config = dict(
    arch='vgg',
    model='image classifier',
    train_examples=72500,
    color_jitter=0.1,
    stem='single',
    widths=[96, 192, 384],
    label_smoothing=0.05,
    learning_rate=0.0021,
    beta1=0.9,
    ema_decay=0.995,
    max_steps=40000,
    final_lr_fraction=0.01,
    weight_decay=0.01,
)
Rows from block 6 of a small image classifier, named by matrix and row number. Each number is 500 + 40 x the weight over its row's rms, rounded and kept within 0 to 999. All counts start at 0. Numbers have three digits each.
Before each channel's rows are labels from the 100 images, of 14976, where the channel reaches its highest value: "patch colour" is the nearest of a few named colours to the mean colour under the peak; "strongest on" is what is common among them. Only what is clearly more common there than usual is listed. The data: Sentinel-2 satellite tiles (TerraMesh). In brackets: how many of the 100.
# conv: 3x3 conv (model.blocks.6.conv.weight, 192x192x3x3, each kernel summed), inputs 64-127

patch colour: white (38); pink (36)
strongest on: snow or ice (100); main land cover: snow or ice (96)
conv.51:480546495509476581535500480523536441470563459485498479496437547460433457556480549516529473514484506459507530518533514547459526532465470522489494500524524474481542520479537487529522482465438424

patch colour: pink (44)
strongest on: snow or ice (67); main land cover: snow or ice (60)
conv.140:485541519479494481540498458495520414503527432503532503513431533465396443568472545471588507460504484427489521477513508489515481501477457516441475481509496500525495518495517458469466468474478445

patch colour: pink (39)
strongest on: snow or ice (80); main land cover: snow or ice (73)
conv.184:542548494471485539543476488400489503511555438507527515548437542488478445543429538455522506467512488516461553582560498593502464492510496463370480444528516516520496501492513443482459476519502485

patch colour: pink (25)
strongest on: snow or ice (90); main land cover: snow or ice (81)
conv.81:550521501461478474566517461433517497514512433505483487572546533501517547524535482446527518467515492516456540515549479512478532501523482496485519462498527505593507520484577442467450496535491465

patch colour: black (37)
strongest on: trees (88); main land cover: trees (70)
conv.136:506510386408417492482517530567530477462513507494511481507475492571561553525494513452524482539513439461482478537453509463496558474510490538553504496460492513429496417400453493345578513512470491

patch colour: grey (65)
strongest on: snow or ice (93); main land cover: snow or ice (91)
conv.137:474470548498526550551449491524533472470487429480514493487514497453451454504476517518483482544454452507521487463539550551520472484424375516525468503512501479510481496517529488488580425418488470

patch colour: white (80)
strongest on: snow or ice (97); main land cover: snow or ice (95)
conv.20:478511545509477590513481492594576501501531521452509451473514533458429498539523546527512454557445474486520525490547464560459513512452486554518493496497510450484482484471491496507554474453444433

patch colour: pink (38)
strongest on: snow or ice (68); main land cover: snow or ice (58); bare ground (51)
conv.179:454520521490495486514509490505509403498500479495512476496429525449405445555460522469567494522495489392492514478495507481471487524481485505447492497503480476504507554498508482479487494475447401

patch colour: white (62)
strongest on: snow or ice (99); main land cover: snow or ice (96)
conv.54:476505535523471557548481466566569473489520494459475446492499550442438473559529551526529448524452487473508535491526486510419532527458478553524501496511506444496513514474509486536545476463424410

patch colour: brown (70)
strongest on: crops (82); main land cover: crops (62)
conv.187:572486499434450462463482499455489501502527506511506532500455510511511460501461490400487500519526432519406515537524459558502481518521496481395470386464477522484518474451505438443493485539520524

patch colour: pink (32)
strongest on: bare ground (61)
conv.109:546518529491506493466504504473510436509503474514558532518454526523489487525483516468524519528530465448474529536550465574516487503511504492392478438483442541506502433519459443495517508522499480

patch colour: pink (35)
strongest on: snow or ice (100); main land cover: snow or ice (95)
conv.86:439490536498480475484533452598565432471495475494526503526540528515407468525521549530522505441510471439497522468493480454542527493447430568584443489506465509522510453453453484499544485455478476

patch colour: pink (43); white (38)
strongest on: snow or ice (78); main land cover: snow or ice (73)
conv.127:477549531497513485505508468528537427529503478498572496505440527479381460569477548491601486480500481383515517489504534500543461444489493532473494502494446498495470440512434485459509502483460446

patch colour: white (48); pink (33)
strongest on: snow or ice (96); main land cover: snow or ice (92)
conv.28:459493557509489480442490484630587465538471563475532493464572497495508504501526547567518521499482495450505503443477434443546521509455460608564436499511448500505441474463470493520555456467477465

patch colour: pink (34)
strongest on: snow or ice (61); bare ground (56); main land cover: snow or ice (49)
conv.67:511545513512497505558527461482499489576531467552547546534445537524490477561476546506575553468552520479511542541506528530532476498520508506427502482483487547510511494512481478477498517519532496

patch colour: pink (28)
strongest on: water (70); main land cover: water (42); flooded vegetation (27)
conv.49:475492526573556544399543512536510444479426426506510488482515476502508528466524508585485537465514446431485478472450436450488510487486461542430453471475424504540474475561482470608560498499465458

patch colour: pink (26); white (25)
strongest on: snow or ice (53); main land cover: snow or ice (46); clouds (40); main land cover: clouds (27)
conv.58:487455540462513558395480529503499461462488577496491529504440504496536487486452485430473498575501455513458513493599442601475485513487527484436459466507464512513506505509515486490545489500529526

patch colour: pink (28)
strongest on: snow or ice (64); main land cover: snow or ice (55); main land cover: water (27)
conv.168:434534538510529479457477517507539474527443473493575532491547478478483467503501551547513538512495481463532472465490524475594485515416399558563415521500442534541426476511526517478543426427500500

patch colour: grey (59)
strongest on: trees (96); main land cover: trees (83)
conv.107:499500388403435541477533475545505474461511471503505491542496486548541583498454517454489507491513441466509475512505534494503559446505484515578505509478508521485501427417423505343532512507478499

patch colour: white (53); pink (27)
strongest on: snow or ice (99); main land cover: snow or ice (94)
conv.120:437503560512505468481491478617589475518466513474547496487571511490430472525532560541536510473474488449506508455490489458558508486443459595577444501508448501504444456477451492506561460455472465

patch colour: pink (34)
strongest on: snow or ice (56); bare ground (53); main land cover: snow or ice (47)
conv.78:541543508493503515513499499450506465528519450514562529533440535501464467548465545479539520513524464478496537555554490593518476497509501492380484454482461533511495460517481451491501500517504489

patch colour: pink (40)
strongest on: snow or ice (72); main land cover: snow or ice (65); main land cover: water (30)
conv.103:469537564489539544528445468469527482510480454494559530519543496497528465501523539519491510550483488492524496520511547516578472500418364519570414516525493526560456480525531505495540390416511499

patch colour: grey (55); pink (32)
strongest on: snow or ice (74); main land cover: snow or ice (71)
conv.122:479476507511508602510485505515516487465530433475452470491464521447447465517462521503492485547458481509513514501596516602448480499450431504477500504538515466482511512505520489501562472447468451

patch colour: white (52); pink (31)
strongest on: snow or ice (98); main land cover: snow or ice (95)
conv.167:471538521497494509534505449548549413510546479485542488481441534467368457570486558513562464487489491400513514476500531492505517506457447542505473506493492484484509512485498491476494465452443430

patch colour: pink (50)
strongest on: snow or ice (54); main land cover: snow or ice (48); main land cover: bare ground (29)
conv.158:483547536496509497497519476507523417527505483513564511504428529490411473568472543484596507500515488384508522499514531516539465464496503516445498486491450513491488443517440472458502514492476452

patch colour: pink (26)
strongest on: main land cover: crops (53); snow or ice (45); main land cover: snow or ice (41)
conv.45:484510518485502473361483539566539438482437601475545458495440514502534507517540500479543488535476465440484511474466388414520475490491514554474488478488458483515460473496511477488554491498467442

patch colour: white (77)
strongest on: snow or ice (95); main land cover: snow or ice (92)
conv.33:477520549489490523472483494603585483515509579459549469457467539479439488566501556511550454544464458449523526489515481516502482472472517572474483511483458464461475471480437508461546487477451440

patch colour: black (55)
strongest on: trees (89); main land cover: trees (56); main land cover: water (27)
conv.91:475553553454534459559483489482453500480504481495553523523528474527553516477442489462474515536491468519493475551467569476589536500440377442572432505497491523532478500516497490449544438439538529

patch colour: pink (31)
strongest on: snow or ice (64); main land cover: snow or ice (55)
conv.26:427520562533530480453499519539533453504448490510543540494555491479510468497532540570509566484508478462503483465486527467574522559434411557560433509491446542542468490509526505513542459450500499

patch colour: pink (38)
strongest on: snow or ice (89); main land cover: snow or ice (84)
conv.70:496537527480488462540508428541551414458552429505542526485438531488364446559496552504549494425509473432501505452489537454546519507476416542487477503487511515504517514470519485480484466472499480

patch colour: pink (31); white (26)
strongest on: snow or ice (92); main land cover: snow or ice (82)
conv.23:462521518491486503545504477488503413503523464501497487495413532445403437554455528476553503501498513424494523494502508492461492528474475500443481499521501484487515565488521483482462478473454417

patch colour: grey (55)
strongest on: trees (98); main land cover: trees (85)
conv.57:506510385404435543488519451545498481459529457490507486533483493540535557505445523467499483482501431472525487517500546504504541431503476501540506523478520510477500421423432520351526501498485513

patch colour: pink (28)
strongest on: bare ground (70); main land cover: rangeland (41); main land cover: bare ground (34)
conv.114:511536544503522478492532487502517424515499485539566538527452534540481506543486519480553538517546479416489535521520506522545485484517509502421503457483446551515504430531453453492528531516510474

patch colour: white (55); pink (30)
strongest on: snow or ice (98); main land cover: snow or ice (94)
conv.5:486493537464470499421464500619605509516492612464532486439503523482495490542522542504545480541463455469511516462490450460528472480471524607484468504487474480456459465450451510461559476481477466

patch colour: grey (62)
strongest on: snow or ice (93); main land cover: snow or ice (90)
conv.162:481469546494528559540448486498522478490479432493517510497541487473484458493493518524476501556470463504525483471537556547541462483428358512549452506517489505529474489520529491494580416425496479

patch colour: white (60)
strongest on: snow or ice (100); main land cover: snow or ice (98)
conv.185:483457544506475539469472514573603494487460535455458461477524547450482469558528551525545480576450464480506537464525456491424468521479550591491489498498479459503484517483486502528568499484458435

patch colour: pink (28)
strongest on: crops (72); main land cover: crops (66)
conv.100:497511540451490478416471531550540436496482601454565474439378509535530518522516502456538446554472460442499499502463409431527491481481520538412456496476454497440458413485451502451550466499460461

patch colour: grey (56); pink (28)
strongest on: snow or ice (66); main land cover: snow or ice (61); clouds (37); main land cover: clouds (25)
conv.105:483421530518522592517478505507518502482490436476438476481516500447463467498463507521477494551458457509529496461614498595452465489450427500487475517520489471502486504527499505508577464454482456

patch colour: grey (57)
strongest on: trees (98); main land cover: trees (85)
conv.16:500517381398432536492522458544488481467521461486514487526479477532537554496442516467497479486499431474536473518510540521502531422496482487529503529478517506470490422421421529353530501495488524

patch colour: grey (56)
strongest on: trees (89); main land cover: trees (71); clouds (35)
conv.126:478542557464529479584468473499516461455508446504558524510501492517505489507486519484488498541494463516503482519473591484585510485440347507575458498504504516522491484507526478460563435427515507

patch colour: black (63)
strongest on: trees (88); main land cover: trees (47)
conv.190:490566429428429405498501455559498455380530525502532514511448526535567507557482501448536516455510458492467507559478505468531563519484468460516483505448495517495511478431556487473547497484508510

patch colour: white (37); pink (29)
strongest on: snow or ice (100); main land cover: snow or ice (96)
conv.106:484460525536498575523507502511529490484503463478403470496507549446475473544481531518521500555471491498501542500565464538364495522479521521474491495546509467502518537511486485545534502488470427

patch colour: black (43)
strongest on: water (70); main land cover: water (62); main land cover: snow or ice (33)
conv.188:477535540489526520456422511457538506536437461464571514497548473440467427489510529514497508548454496482575475475525484510571424504423431533548418550512476506550397493513531547484520405433500497

patch colour: pink (29)
strongest on: snow or ice (82); main land cover: snow or ice (76)
conv.171:487470558508538567507420501477536515516442444462512500489563485427468407492484519527480504549437474496554489465565485532519410502434425519522431539528482485547433514539504530509550418447497475

patch colour: white (60); pink (28)
strongest on: snow or ice (99); main land cover: snow or ice (97)
conv.138:476515518520471592530489481559559474486544484462474449490488540445437481547517547526516456538453492476512527502543488547429530532454471544516501492514521448489523507473523486539545474453429418

patch colour: black (53)
strongest on: water (83); main land cover: water (49)
conv.156:478594524492559430530510526405422513511478484493600512531512467508487547470475490500510528477492460500504478551482504480591568528477455431538485502458458515558476547542537492482421494485536524

patch colour: brown (66)
strongest on: main land cover: rangeland (61)
conv.128:532537498491503417487510504484502456509521459515586535509449520535478492520496528480525528514531463461490526558483489517540498472512490504389487440465442545492492426517466438512522511515515505

patch colour: pink (28)
strongest on: clouds (78); main land cover: clouds (46)
conv.96:587493494460476527470481503398478466479539435505509519501449505486460430500454518433479497519517473485481513531584452610481468511515491446366480458518485513495516461490486475492477495525494486

patch colour: grey (59)
strongest on: snow or ice (94); main land cover: snow or ice (93)
conv.129:478432549530541590549475504498520498496471445491437493488533517448473441512461513530487504539472472509535521487588505552453456501461448505490477522558503482523493524549489505532570472467491455

patch colour: white (49); pink (30)
strongest on: snow or ice (94); main land cover: snow or ice (93)
conv.84:466537526498500514510496481514535431523514482484546471483416529449368437568467548494576461506486491396517521496503524512498465480477487525455487509497463467476483502502456496459490490474432422

patch colour: pink (35)
strongest on: snow or ice (62); main land cover: snow or ice (53)
conv.18:538545506496503530529498496445498472539523446517555527539437535496466462548457545484542520503525476487498540559557499597512470498510504487380486458491470528514492475516484455483491497518504486

patch colour: pink (26)
strongest on: bare ground (70); main land cover: bare ground (29)
conv.95:482512544479501494472513504503509364490510501508523506500435524491455480529456503445541511535515488382458531497524486496498492522485508486413487454514478508513515511508503450493513502484477422

patch colour: white (70)
strongest on: snow or ice (97); main land cover: snow or ice (94)
conv.42:485463555513473560513463490575593507489497519450456457472536541443457468548528552531524468551440464499509532469546454522419483512464512573506488492501496447490483497478475495531560483468455435

patch colour: pink (36); white (30)
strongest on: snow or ice (98); main land cover: snow or ice (95)
conv.0:472514547509507555555462480547555465481522446464508461492468529427379430547481550509525445507450478485510515484524514535469490505443444541491482501509510446495493514503515481505540444438445430

patch colour: black (58)
strongest on: water (81); main land cover: water (74)
conv.165:484538542491527530457423505441529509546435465462562512505545472441489429489510526507499507551453498482577479485528474513562420509425443520544415556515479507556404496521533560494511408436504496

patch colour: white (44)
strongest on: snow or ice (98); main land cover: snow or ice (94)
conv.108:465533526502493520545504464518530414508536480487516479486421540451394441567476545505555475497488505404509523494500528502466512520468471521479481508507491476479515541489509494490482476467431411

patch colour: pink (29)
strongest on: snow or ice (78); main land cover: snow or ice (74)
conv.52:529541515489520457551502452471531486470519420498546508549474536501452479557509526478565510405503420488509525483532514489553495483505451517435500497479488516573485482530520460513469483511508493

patch colour: white (76)
strongest on: snow or ice (97); main land cover: snow or ice (96)
conv.75:477518525515463597519493481586566485497546502454492449480508527457443504532527545530502457548450488481517520496544470555450537526445465549534502491500526450485510490464521488524556472446437429

patch colour: pink (45)
strongest on: bare ground (60); snow or ice (45); main land cover: bare ground (40); main land cover: snow or ice (38)
conv.189:517555509504531486523519483485526446482526428517575528545431538516430481550500535494560519437520427452525529483531541501573493477507469518428501499473482533553496445540500479533496505504516512

patch colour: grey (54)
strongest on: water (75); main land cover: water (63)
conv.66:515476490441474496541535511445491470531508514545447542543546460496539576466433471429464563567532471530523466451548536546522530534513462484582499522530547530587522584466575506389500500521560529

patch colour: black (54)
strongest on: water (74); main land cover: water (68)
conv.6:501522540492522550435432503442531512530435457470552520497563472445494434487520524516489516560462485481572475473550469531555420507434438518542421551509474514561414492518530564509530419447505493

patch colour: pink (48)
strongest on: snow or ice (93); main land cover: snow or ice (86)
conv.14:501564416454448584465487492472502467440567465496525514521417545523562466547445545488518507522502491485503531565557518591515512531486475494480497498532513520479536486451564494505526512486490497

patch colour: white (82)
strongest on: snow or ice (95); main land cover: snow or ice (94)
conv.151:485539523505474582494505489599559457500566497465538463466484509471417509520507545530494460546464495452525500487524481550491543522442444546527493498491530466474520480465530493507555468439440430

patch colour: white (46)
strongest on: snow or ice (98); main land cover: snow or ice (92)
conv.17:489470558518512550491426499515561532508458475438486466474528516395416391532471532526521482526425475492532511464547461513466399497457486548471464525513472444508442522522466523513537459463477460