python train.py --dataset="Sentinel-2 satellite tiles (TerraMesh)" --train_examples=72500 --crop_scale_min=0.5 --horizontal_flip=true --stem="single" --widths=[96, 192, 384] --loss="cross_entropy" --optimizer="adamw" --beta1=0.9 --max_steps=40000 --final_lr_fraction=0.01 --weight_decay=0.01
Rows from block 9, named by matrix and row number. Each number is 500 + 40 x the weight over its row's rms, rounded and kept within 0 to 999. All counts start at 0. Numbers have three digits each. After the name is the row's rms in percent of the matrix's.
# conv: 3x3 conv (model.blocks.9.conv.weight, 384x384x3x3), inputs 230-239, a 3x3 kernel for each
conv.91 098:462463464478486480487490486506516501524535524519540526493505497493498479482485463500509534507504509510507498550523494551530499531522506485488482502508500517512507517518517516517517507503507493496507490495505500500514439433431427424422435433430461465461476474474482483479
conv.92 099:566579586560578583551569578524522536507516533503513533540537506555546512540534496493471421507473411483452406400389386392376358383365339550555552547554556535552558454453446474471461480470457478475487475469481484482489452453449454456440454450435564576574561572574556564571
conv.93 100:462455447464454444460445436545568575563592588551567559548543525561543532547532515586602580601596569591562532590614590675706682646669661486478470477469461470461457508497519488483500496486511462467465458460459449458450502498505507501514528519527462451446454446438456441436
conv.94 103:505503490515507493514502484506529499550568533541549509591604568607607574580579554596653614620658605593610560609650620665710687604637618499499498507510503515515508434419463421402442442424467500506504515517506508512511514504508506497505500494501517508498523518502522517497
conv.95 101:518519521510508516508509518489482488484481480469465464499507479514521503512519503472486485494517523497519522496487489515506501480472466497491497494483498496497505523528515528532529516529533495485497492482489505496507442450439452473455463473461533528536524515527522520530
conv.96 087:602626620595621613552579582541538541527527537523523534485480459509509491504515495449434400490477434485482446462452453445441426423401384571569572556565568536544552484483468493490478499488484510500506504497508506503505458469470471486475482493478611628624601618621576589589
conv.97 098:502490487491480472493472463485495509477492512479494517501533518511537511484507482586632598581616574533550512623624605675674657676681665484473485475457467482464474486478480479476472468469470469460475462454468468455464567574566564577573551564558510499501494480482495478475
conv.98 099:516506491531526508531523502543557533587597557561564533514574521557610555517547503482590579528643605506572527664765717674762736545588588508504496523515508535524517520503544490472512521499536508508521509508511509510506523528526528531527524529527526518500540526510541528512
conv.99 106:473480479469470480454468480520505480494486466481470457481465437501492471496510500473434387467450409444439433420432450466479490477484492479481482469474482456465475522534517534540526526533521503510505512517511510514508540551546542553552536544542480481493470476485459470485
conv.100 106:524512498518501486526509489458452434462447431447437432466499431493526446476494416500608597531612582509579539608624573595612580571584576522510509525516505532524518467463499440440479437440483484482507476471494482481507527544523531546525524537515526512509522509497531513505
conv.101 099:448425430422403408416395406513514506509510511493499495499494488503498502501503510517531530529534540547534539565563553604606595608620608449437441425405418414405421488490502494493507506509516455461455463472461472469459535522527532518527537532539445434435428412416421400410
conv.102 102:521529530516523524515521524519520514511517513510519518485522519478512508452479472392442457395444452393434438402399387344325326333311311526525522522521528522528528502497488490490478483474468490478484490480483498491493487506494493505492474483471522528527518522524515519522
conv.103 083:483480473482469465492479466455467465466485479468470462606579545587559545557533523627628583629630585633610568660673653727744741647658663494486483489478476505493484463457479445440467463463490519524524527535528523529527481480480473486485465470479498487482496482473503492481
conv.104 099:505507511511512509515512515484500518478501524488509533459458451467459445470457439462440407465429384442414379477453450492465460480468455514521521520528521517514515503500492503504500495494490522524531520519524518517526466473463469478467460466453510510512511510510510511514
conv.105 105:492479486480466470482472472480475444481473441456446424499481419501497432497493443570577556577579547573577544589589549577574547550547526505502503504500497500494491485467515469460520513513565472478493476484505483494508510511506513513509527525526503496502497489490500491492
conv.106 089:525515521517509509526510510469497517484511534488512527583583567560567554544545533634639619635625600606587564617622630662661670605602594513508512512502506519516519409401415410400416428425440491492500497499503499506506501501498496498504494503500538532535531526523537524524
conv.107 091:529542536531539540521527531484491495487493499492494494478496473504518498495518501481509504522559543519543529567563565585579579538532519511509515513516518522520525479473467474476473473476484531530536534535541536542545464468464472482476474488478551558555554559557543548545
conv.108 103:488486476494496485490490471520545515560580547546559517574582558594590564571564540578633593612641595598610556605640609670715691600628613497508498508513504505505496476454475457435466479460486482488486495501494491497490528510519518504512513509519495495490507503496501496488
conv.109 105:509503493516513498519515498539559525581601555570573528592610574616620583587586557573642594608645597579599547612662623648705674584617600508507500516516505521523513428419462412398441428419461501498502504510500507514504511501506503493501501488498516510497525517503526517503
conv.110 098:532534544537538548540548552468480515465485524479504547482467448499477450502482455520476407512446370480418357370353351408396385433428408544551550556562563552569570436440436455453448448449444495493503485489501487490503468479467471479467460461447533536536533534537539541546
conv.111 104:516538528524542533480503486488486453483485445446449413442482477480523512476512502448531566486574599462545562484504504472498498375390400513522510510522519467483473519514511519517517529526526533531520531535528508509503525503509518497495542522519528548536534549541500510496
conv.112 095:534544543526543546513523532492489490492489495487492485459461443480494477474493482439460454478506493471495487522519515529522513494486469512515516516517520509512519527521508528526511528526525534534538539540542545539540462463460468476472472483474553568561558566562539544549
conv.113 100:499491496479476484484479486467483495469488511471492511516501495501486471505497483643598528613535456557488428544519501647621586707700657505498505492493496490492494455457445472473468469479474452469454458475460459470459606581611584555580596561588502496501486475486485480494
conv.114 105:459472460457471461444457448496480438514507456508500456467503498498535528504545540424493533460544583495594628514515493478491476457471459458468451455467451448456446557556577560563571565563574509509504496504495487488490478474478482472483503492493465475466462472464452457452
conv.115 094:531537543532537547541542552458474506459474517484507542479474441502484441501487441533499420521462365484420348377366356420409390443446418537550544544562560545564564434431432451445448444440438498505516494494508496497512480489476484494478470467453532536541533527536543541546
conv.116 103:444442451453452462461464478516533544514529549494520543527514492519508485496497473531512477532514471537516462529534512563554537547533518480495497495510517499515519490473474489467476504484490419423439436429447459456464460464453465465459459459450445443451456453462461463472
conv.117 093:515536536524541538493509505503515516499512516497505512446468463472496491469494494456506507493545553486531527551544537535529519481472469498502506498504508488493494521522514520522522517526525532533531543545541539534529452468459470480473479489486538550538547561553513528521
conv.118 101:453445437443431419437421417495493486497499495476485490511510495519516505518516508519554543550570553570565544589584558618616597596609592461437440441420417440420426497503509501510522508521530459465460469472465461469467506505510507504514517514517461447441446430425442423421
conv.119 102:420437428431443433411421412538525464557541476532517466468497493488520517476524511415469518466538597504590641556557526480487460415419403446454444447462445437449435540534548528517541540532550468478471476479472469473468466454460467458459483471474415431418420439423407421400
conv.120 100:428445435452464442438444422466458390492484416476473415440484490459511519452506516364424461408491543436533578539550527434440427357361355431450431452465444446456432519516527515511522521516529470477464482488469472475455489473485486469478496483493429448431446463442431445419
conv.121 099:505504516502508512500509511447451453463464469474479479436439426456466453453469459462480463491507484478497481546545537572564557551549533494497504504507510513514516517513498515507499503510503562573577572582577568574567487485481488490485488490486521523524521522524519521524
conv.122 093:509521527525524521522516514507517532492496517503512528494500479506509483501500473527538515537528499514507474464443441454436446435430452484491494495489494493489487473474461460464454441444432474465470472462463472470468500522507513541522487512493516515524523522522526519516
conv.123 109:508505507503501500510508505459475483463484496469488498537562530543557528528535495508571594512553555485511502497511480500508481521514496500505504505501500506507510465438455446414440445420437480477485475466483481479494504517505505517497488499486515510515507500506515507513
conv.124 102:477488504471474485468469476454464462459471465467477467516496492532513499538521502592558502601543492576521477483473469509505498510507495487490491475474482477470471520530517521520516511518511484489484465466467455459458629620610648638617633620599483485500469470486469467474
conv.125 111:418424425413421428408422430504488453502489455486481449419415405434441440441466474403399403417424440444470496474464465472471477456463470436441437429433434419430435514520519518527525525531528489493495492493496498492497486487486496492495495495497431432431425433433421424436
conv.126 089:587619618585611611556583588539545561528537554529545566471469449497491471504503480478442387500457393488455402398387382409393385411396375586601600580596603555575584467459452482476457477473464485496497490493498486485487457467462471482468476479470585603603581598601564578577
conv.127 096:503521515507526517478494493524529525518528527501512510443462456465489482463486478443489507470531545456509516532530524512510503459450446489494495486493494474476484547545538546545544545549551525524520529526518530519518441449443451466465460477466524539524533549532503512506
conv.128 100:479489492481479481475477474474476462481479462482486460517510509521509516529523521586550504585544499554525491504507508513514513502507501490492493485486484482481477533534532529531529519524522461469462462463459447457447598573576590569570586565566476481490475476482474472475
conv.129 097:521511496523515492520502487537555577540557571524537551537577538568595550530546505550642630577655627533581535657718678698752727633668659513509510517502504524507510503496517488479504504501527523524538515520528514518523535540532537540534535542541517511502519508497518501485
conv.130 114:475477464480480471467475467520506458526507457496482437412453459428470478431466464386504556414554602416553584558602587501541544407426446478481471486489478478478471592576594565545570576554576540534536527522528514514511477480476474477472477477469472473467476482471466471462
conv.131 099:450468459460474466444462455467445370464437358432404327477472451513515495519534518477486463498530516486534534452473476426443445378392394432447423436451431410434414532528533521518524530528533499513508506515500490497491547523538534514526544527530453470465462479472447460456
conv.132 092:558576563544563562509525531534537535526527528511513517480490473501519504499513506459478477497527516484511504525517512501490491454437428522529525517517523501501506527518516529527523530535531520515518525514519523518519440452440459473459470485475577586576570584572532546545
conv.133 100:522532528525528529511518520471472473481484485486492497450450438473477463472478475464476457500508482491499469539535530555551547530524512509518519520522525520523527500491481495491486492491488556562562564576568557565553482482480486487484480482486547552548549548546537542534
conv.134 106:512523514515530514498506495524518475535532487512517481446509524455521537425483492375418438392451479398460488520530496421419394343327308516524506523528514511514501534530541520518524525520529480482469488493473475478457465465468461460463463459465506522508517522511495504488
conv.135 105:497508510499504506495501505562550556544543560553556575534571556546571552548563543513531501503500462483465434363343346358344360364352367499498504492494499492491497473484491479494496468486487501488493488474483483472481466481479473496481464479466497501507496490504497495500
conv.136 102:521520527526525532527530533467480505462481514475503543475473463493475465504491471510472424512451408493440403391375380425413411434436422527527528535534537531528534458472464472483475461478470503509513499503508496500503491495489487498490485486483519521523526523526525525525
conv.137 104:507514515505509510511510510519531549516537553526546561448462457455461450462460454444432401422402364402377362416386397422395387436413399513519515515517510511516508492496490489493493486479487513510506508506509505509512442451446445455444439441430509513515508504510509506510
conv.138 100:506520516515521514508509494411407380413414384417420393483509500500527520489518507489528510518567548510559543555566556494506502431437440455466468462468465466470461546540540534526531525526526509506512494493499488489492511505498511510504507503494507519515509515510503504493
conv.139 104:523526530515517526510520528432420411445435430434435427480486465493508496481497490394398404414431438419445458398395389386390369384389374516516518512508515505508516508510494528525515530526520547547539535525528534525531497500505490490496499496507530530537516518526517521527
conv.140 101:457450445449438426439423416503504498501501499493498498481502496499511510491509506526568561548581569534554543599605586614625610587605596453440444431420425429415424493494501495493504493496511451449449457455452450451441532525523537528528539530531466461454457444441447435429
conv.141 103:459453447455446450447451451513512501520526525510523517516506488525511496504500490528536520552544523567554523554544537617623617611630629472462455462450447466460462491505511509512518507514525479486488479485488487494493487484488492489492495492494465458457456444449454452450
conv.142 092:535552556535552552517526530504513523496509521497506513485505498505526518497522513501532537533572579525558558570562565574562560511497496501512517510508513504506508474471474473477478472479480508506510519518515515506514465477473476494491485501495545557557556564562534537539
conv.143 117:500501514489491504491490505512496484504490482489481468518519521504508520522531541460473506440472517453490530441451453411414415373364365487484499479479492477477491505513504507511509502506508522510512516501502508501502458451441470464455482481470503504514491491503493487502
conv.144 098:435426422423404405410394398499494480492493481477482470479480480487491495485495505476504513496521530509527540536530510536533523534534522439432435413405413406400409494493503499498509505509520452458451468469460466462458527509518522510513529517530446432435427415415416402405
conv.145 105:445448441450445431444439424458447410444438408439436409481487474488496489487493493509517485516532502501514494522528528507522521487502503433438438422419421419417420509513515513521523509518518443450445459462453460465454553536540538526531530516531452452450451446441446443438
conv.146 107:460469464466467459466463447445442402447445404453447409488499498499511513495517512512525499524541530514530526520529531475484490440453456449456448444447442446448440522517522511514517510512520448455449450461448447451443548536534540525527532516526457463463461465454457458447
conv.147 088:605633614594624609548574576533539547533536548532541545476483466508517498508520500473469431511508463507504464484476476483470458454435416566575567559567566536544546471465456484477463483480477506510510505512515509510510466477473478489481483494486617637626607631627572593585
conv.148 103:441442450461464474475478485472483505470490511477499520480478467489486469489485467498474462500470453508477458515495497549530528554548553466469477484485493493490495523521509519515509507505496493492505486484505494495510454466447464472451451460446437441446461459462469473478
conv.149 106:442430430433419422426423429513515505515526518506512507511497481514502491499499490533534525545537525566543528574566548628626611621635630466456451454438440450445454485490504487491505496498509468473476471475479477478483496494498504498504513507510450436432434423425430423431
conv.150 102:504515520506513519502511512462463466474483481486491494443438429459468456463471467467475463496508481489497471537540535558559549539534515499506509508515518516518521502502487504502492503497496569580576585597583569582565485486486491495489485495490530533537532537530523523520
conv.151 107:471472468474470458473464446455456428457457433462462437492505500501516509495506510524541516537558536515534521553561555522531532480491491449452453445446443451446440523522522513519526513512513450450451450451447445448444544542535543537535533524526470474470472477463465464454
conv.152 098:495504512489496511485492502471475480491496502496500493474466457516491483532519499567525464578519458558505445447426417493477467460448430504506514503505508494494499503501491496504494492504496524526516510514506489489483589571570595576569600584572494498510490492509484487501
conv.153 101:496507515482490497470475480492499500491503504490504497511513509527523515525524509552536502560534494555521486493473468474452450447434422496502509487489498478477483530531524525530524524529532470466462461455450450442435558559549562559550558552540486497504479481488468470473
conv.154 104:498504512500505512494500508455453455467471466479481485439436425455462444453463461470481458491508478482494469547542534568571556549545533495496501508505512505512513512510497512508498507506499576592586592608594578592575492492487495493491492494490516523523515518522516511516
conv.155 106:458463452460462449463456439453452427450448429448450435483497484491510499482494486508534507529554527503524507555565562533542543492507507444440438434434429445436435518525523520526521511520519455461459463463463466470463533529529531526529517511517468470464470469459470462452
conv.156 102:414434421427449430415427415515496429538519448513500435456491493475520521473521523389448493437522575474575630551562521465468446394394385433447430439459438433446425529523540523517532536526543471478470481489471469477463474462467476466471493481492414431414425441431416425410
conv.157 101:544542538538535533543542537505522535513533544520535542553556522555555517530527500600616583601595551576565515533544527572585560564567551542544538546544542551558548413393424412389418436409438485484497488483496492491500487497497499503497489495488558554550550548544556553546
conv.158 088:518522530527532540525531542478489516477491520495518538450438420450443431462459449428394354417387347409388362472475485494492502487498504541551561554563568546558563487485470490487472494477478534540540526532540518522522457465451454467457442456446518520527520531531519527533
conv.159 097:525537536519531532493503510544540536529527520507507500470482467482506491480498494442475483467512519455495506509506503483480476444428428499504506496495500479485490548550544552553553550552562518506509514506505522514515435448434455468456463477463547551540538545541513524523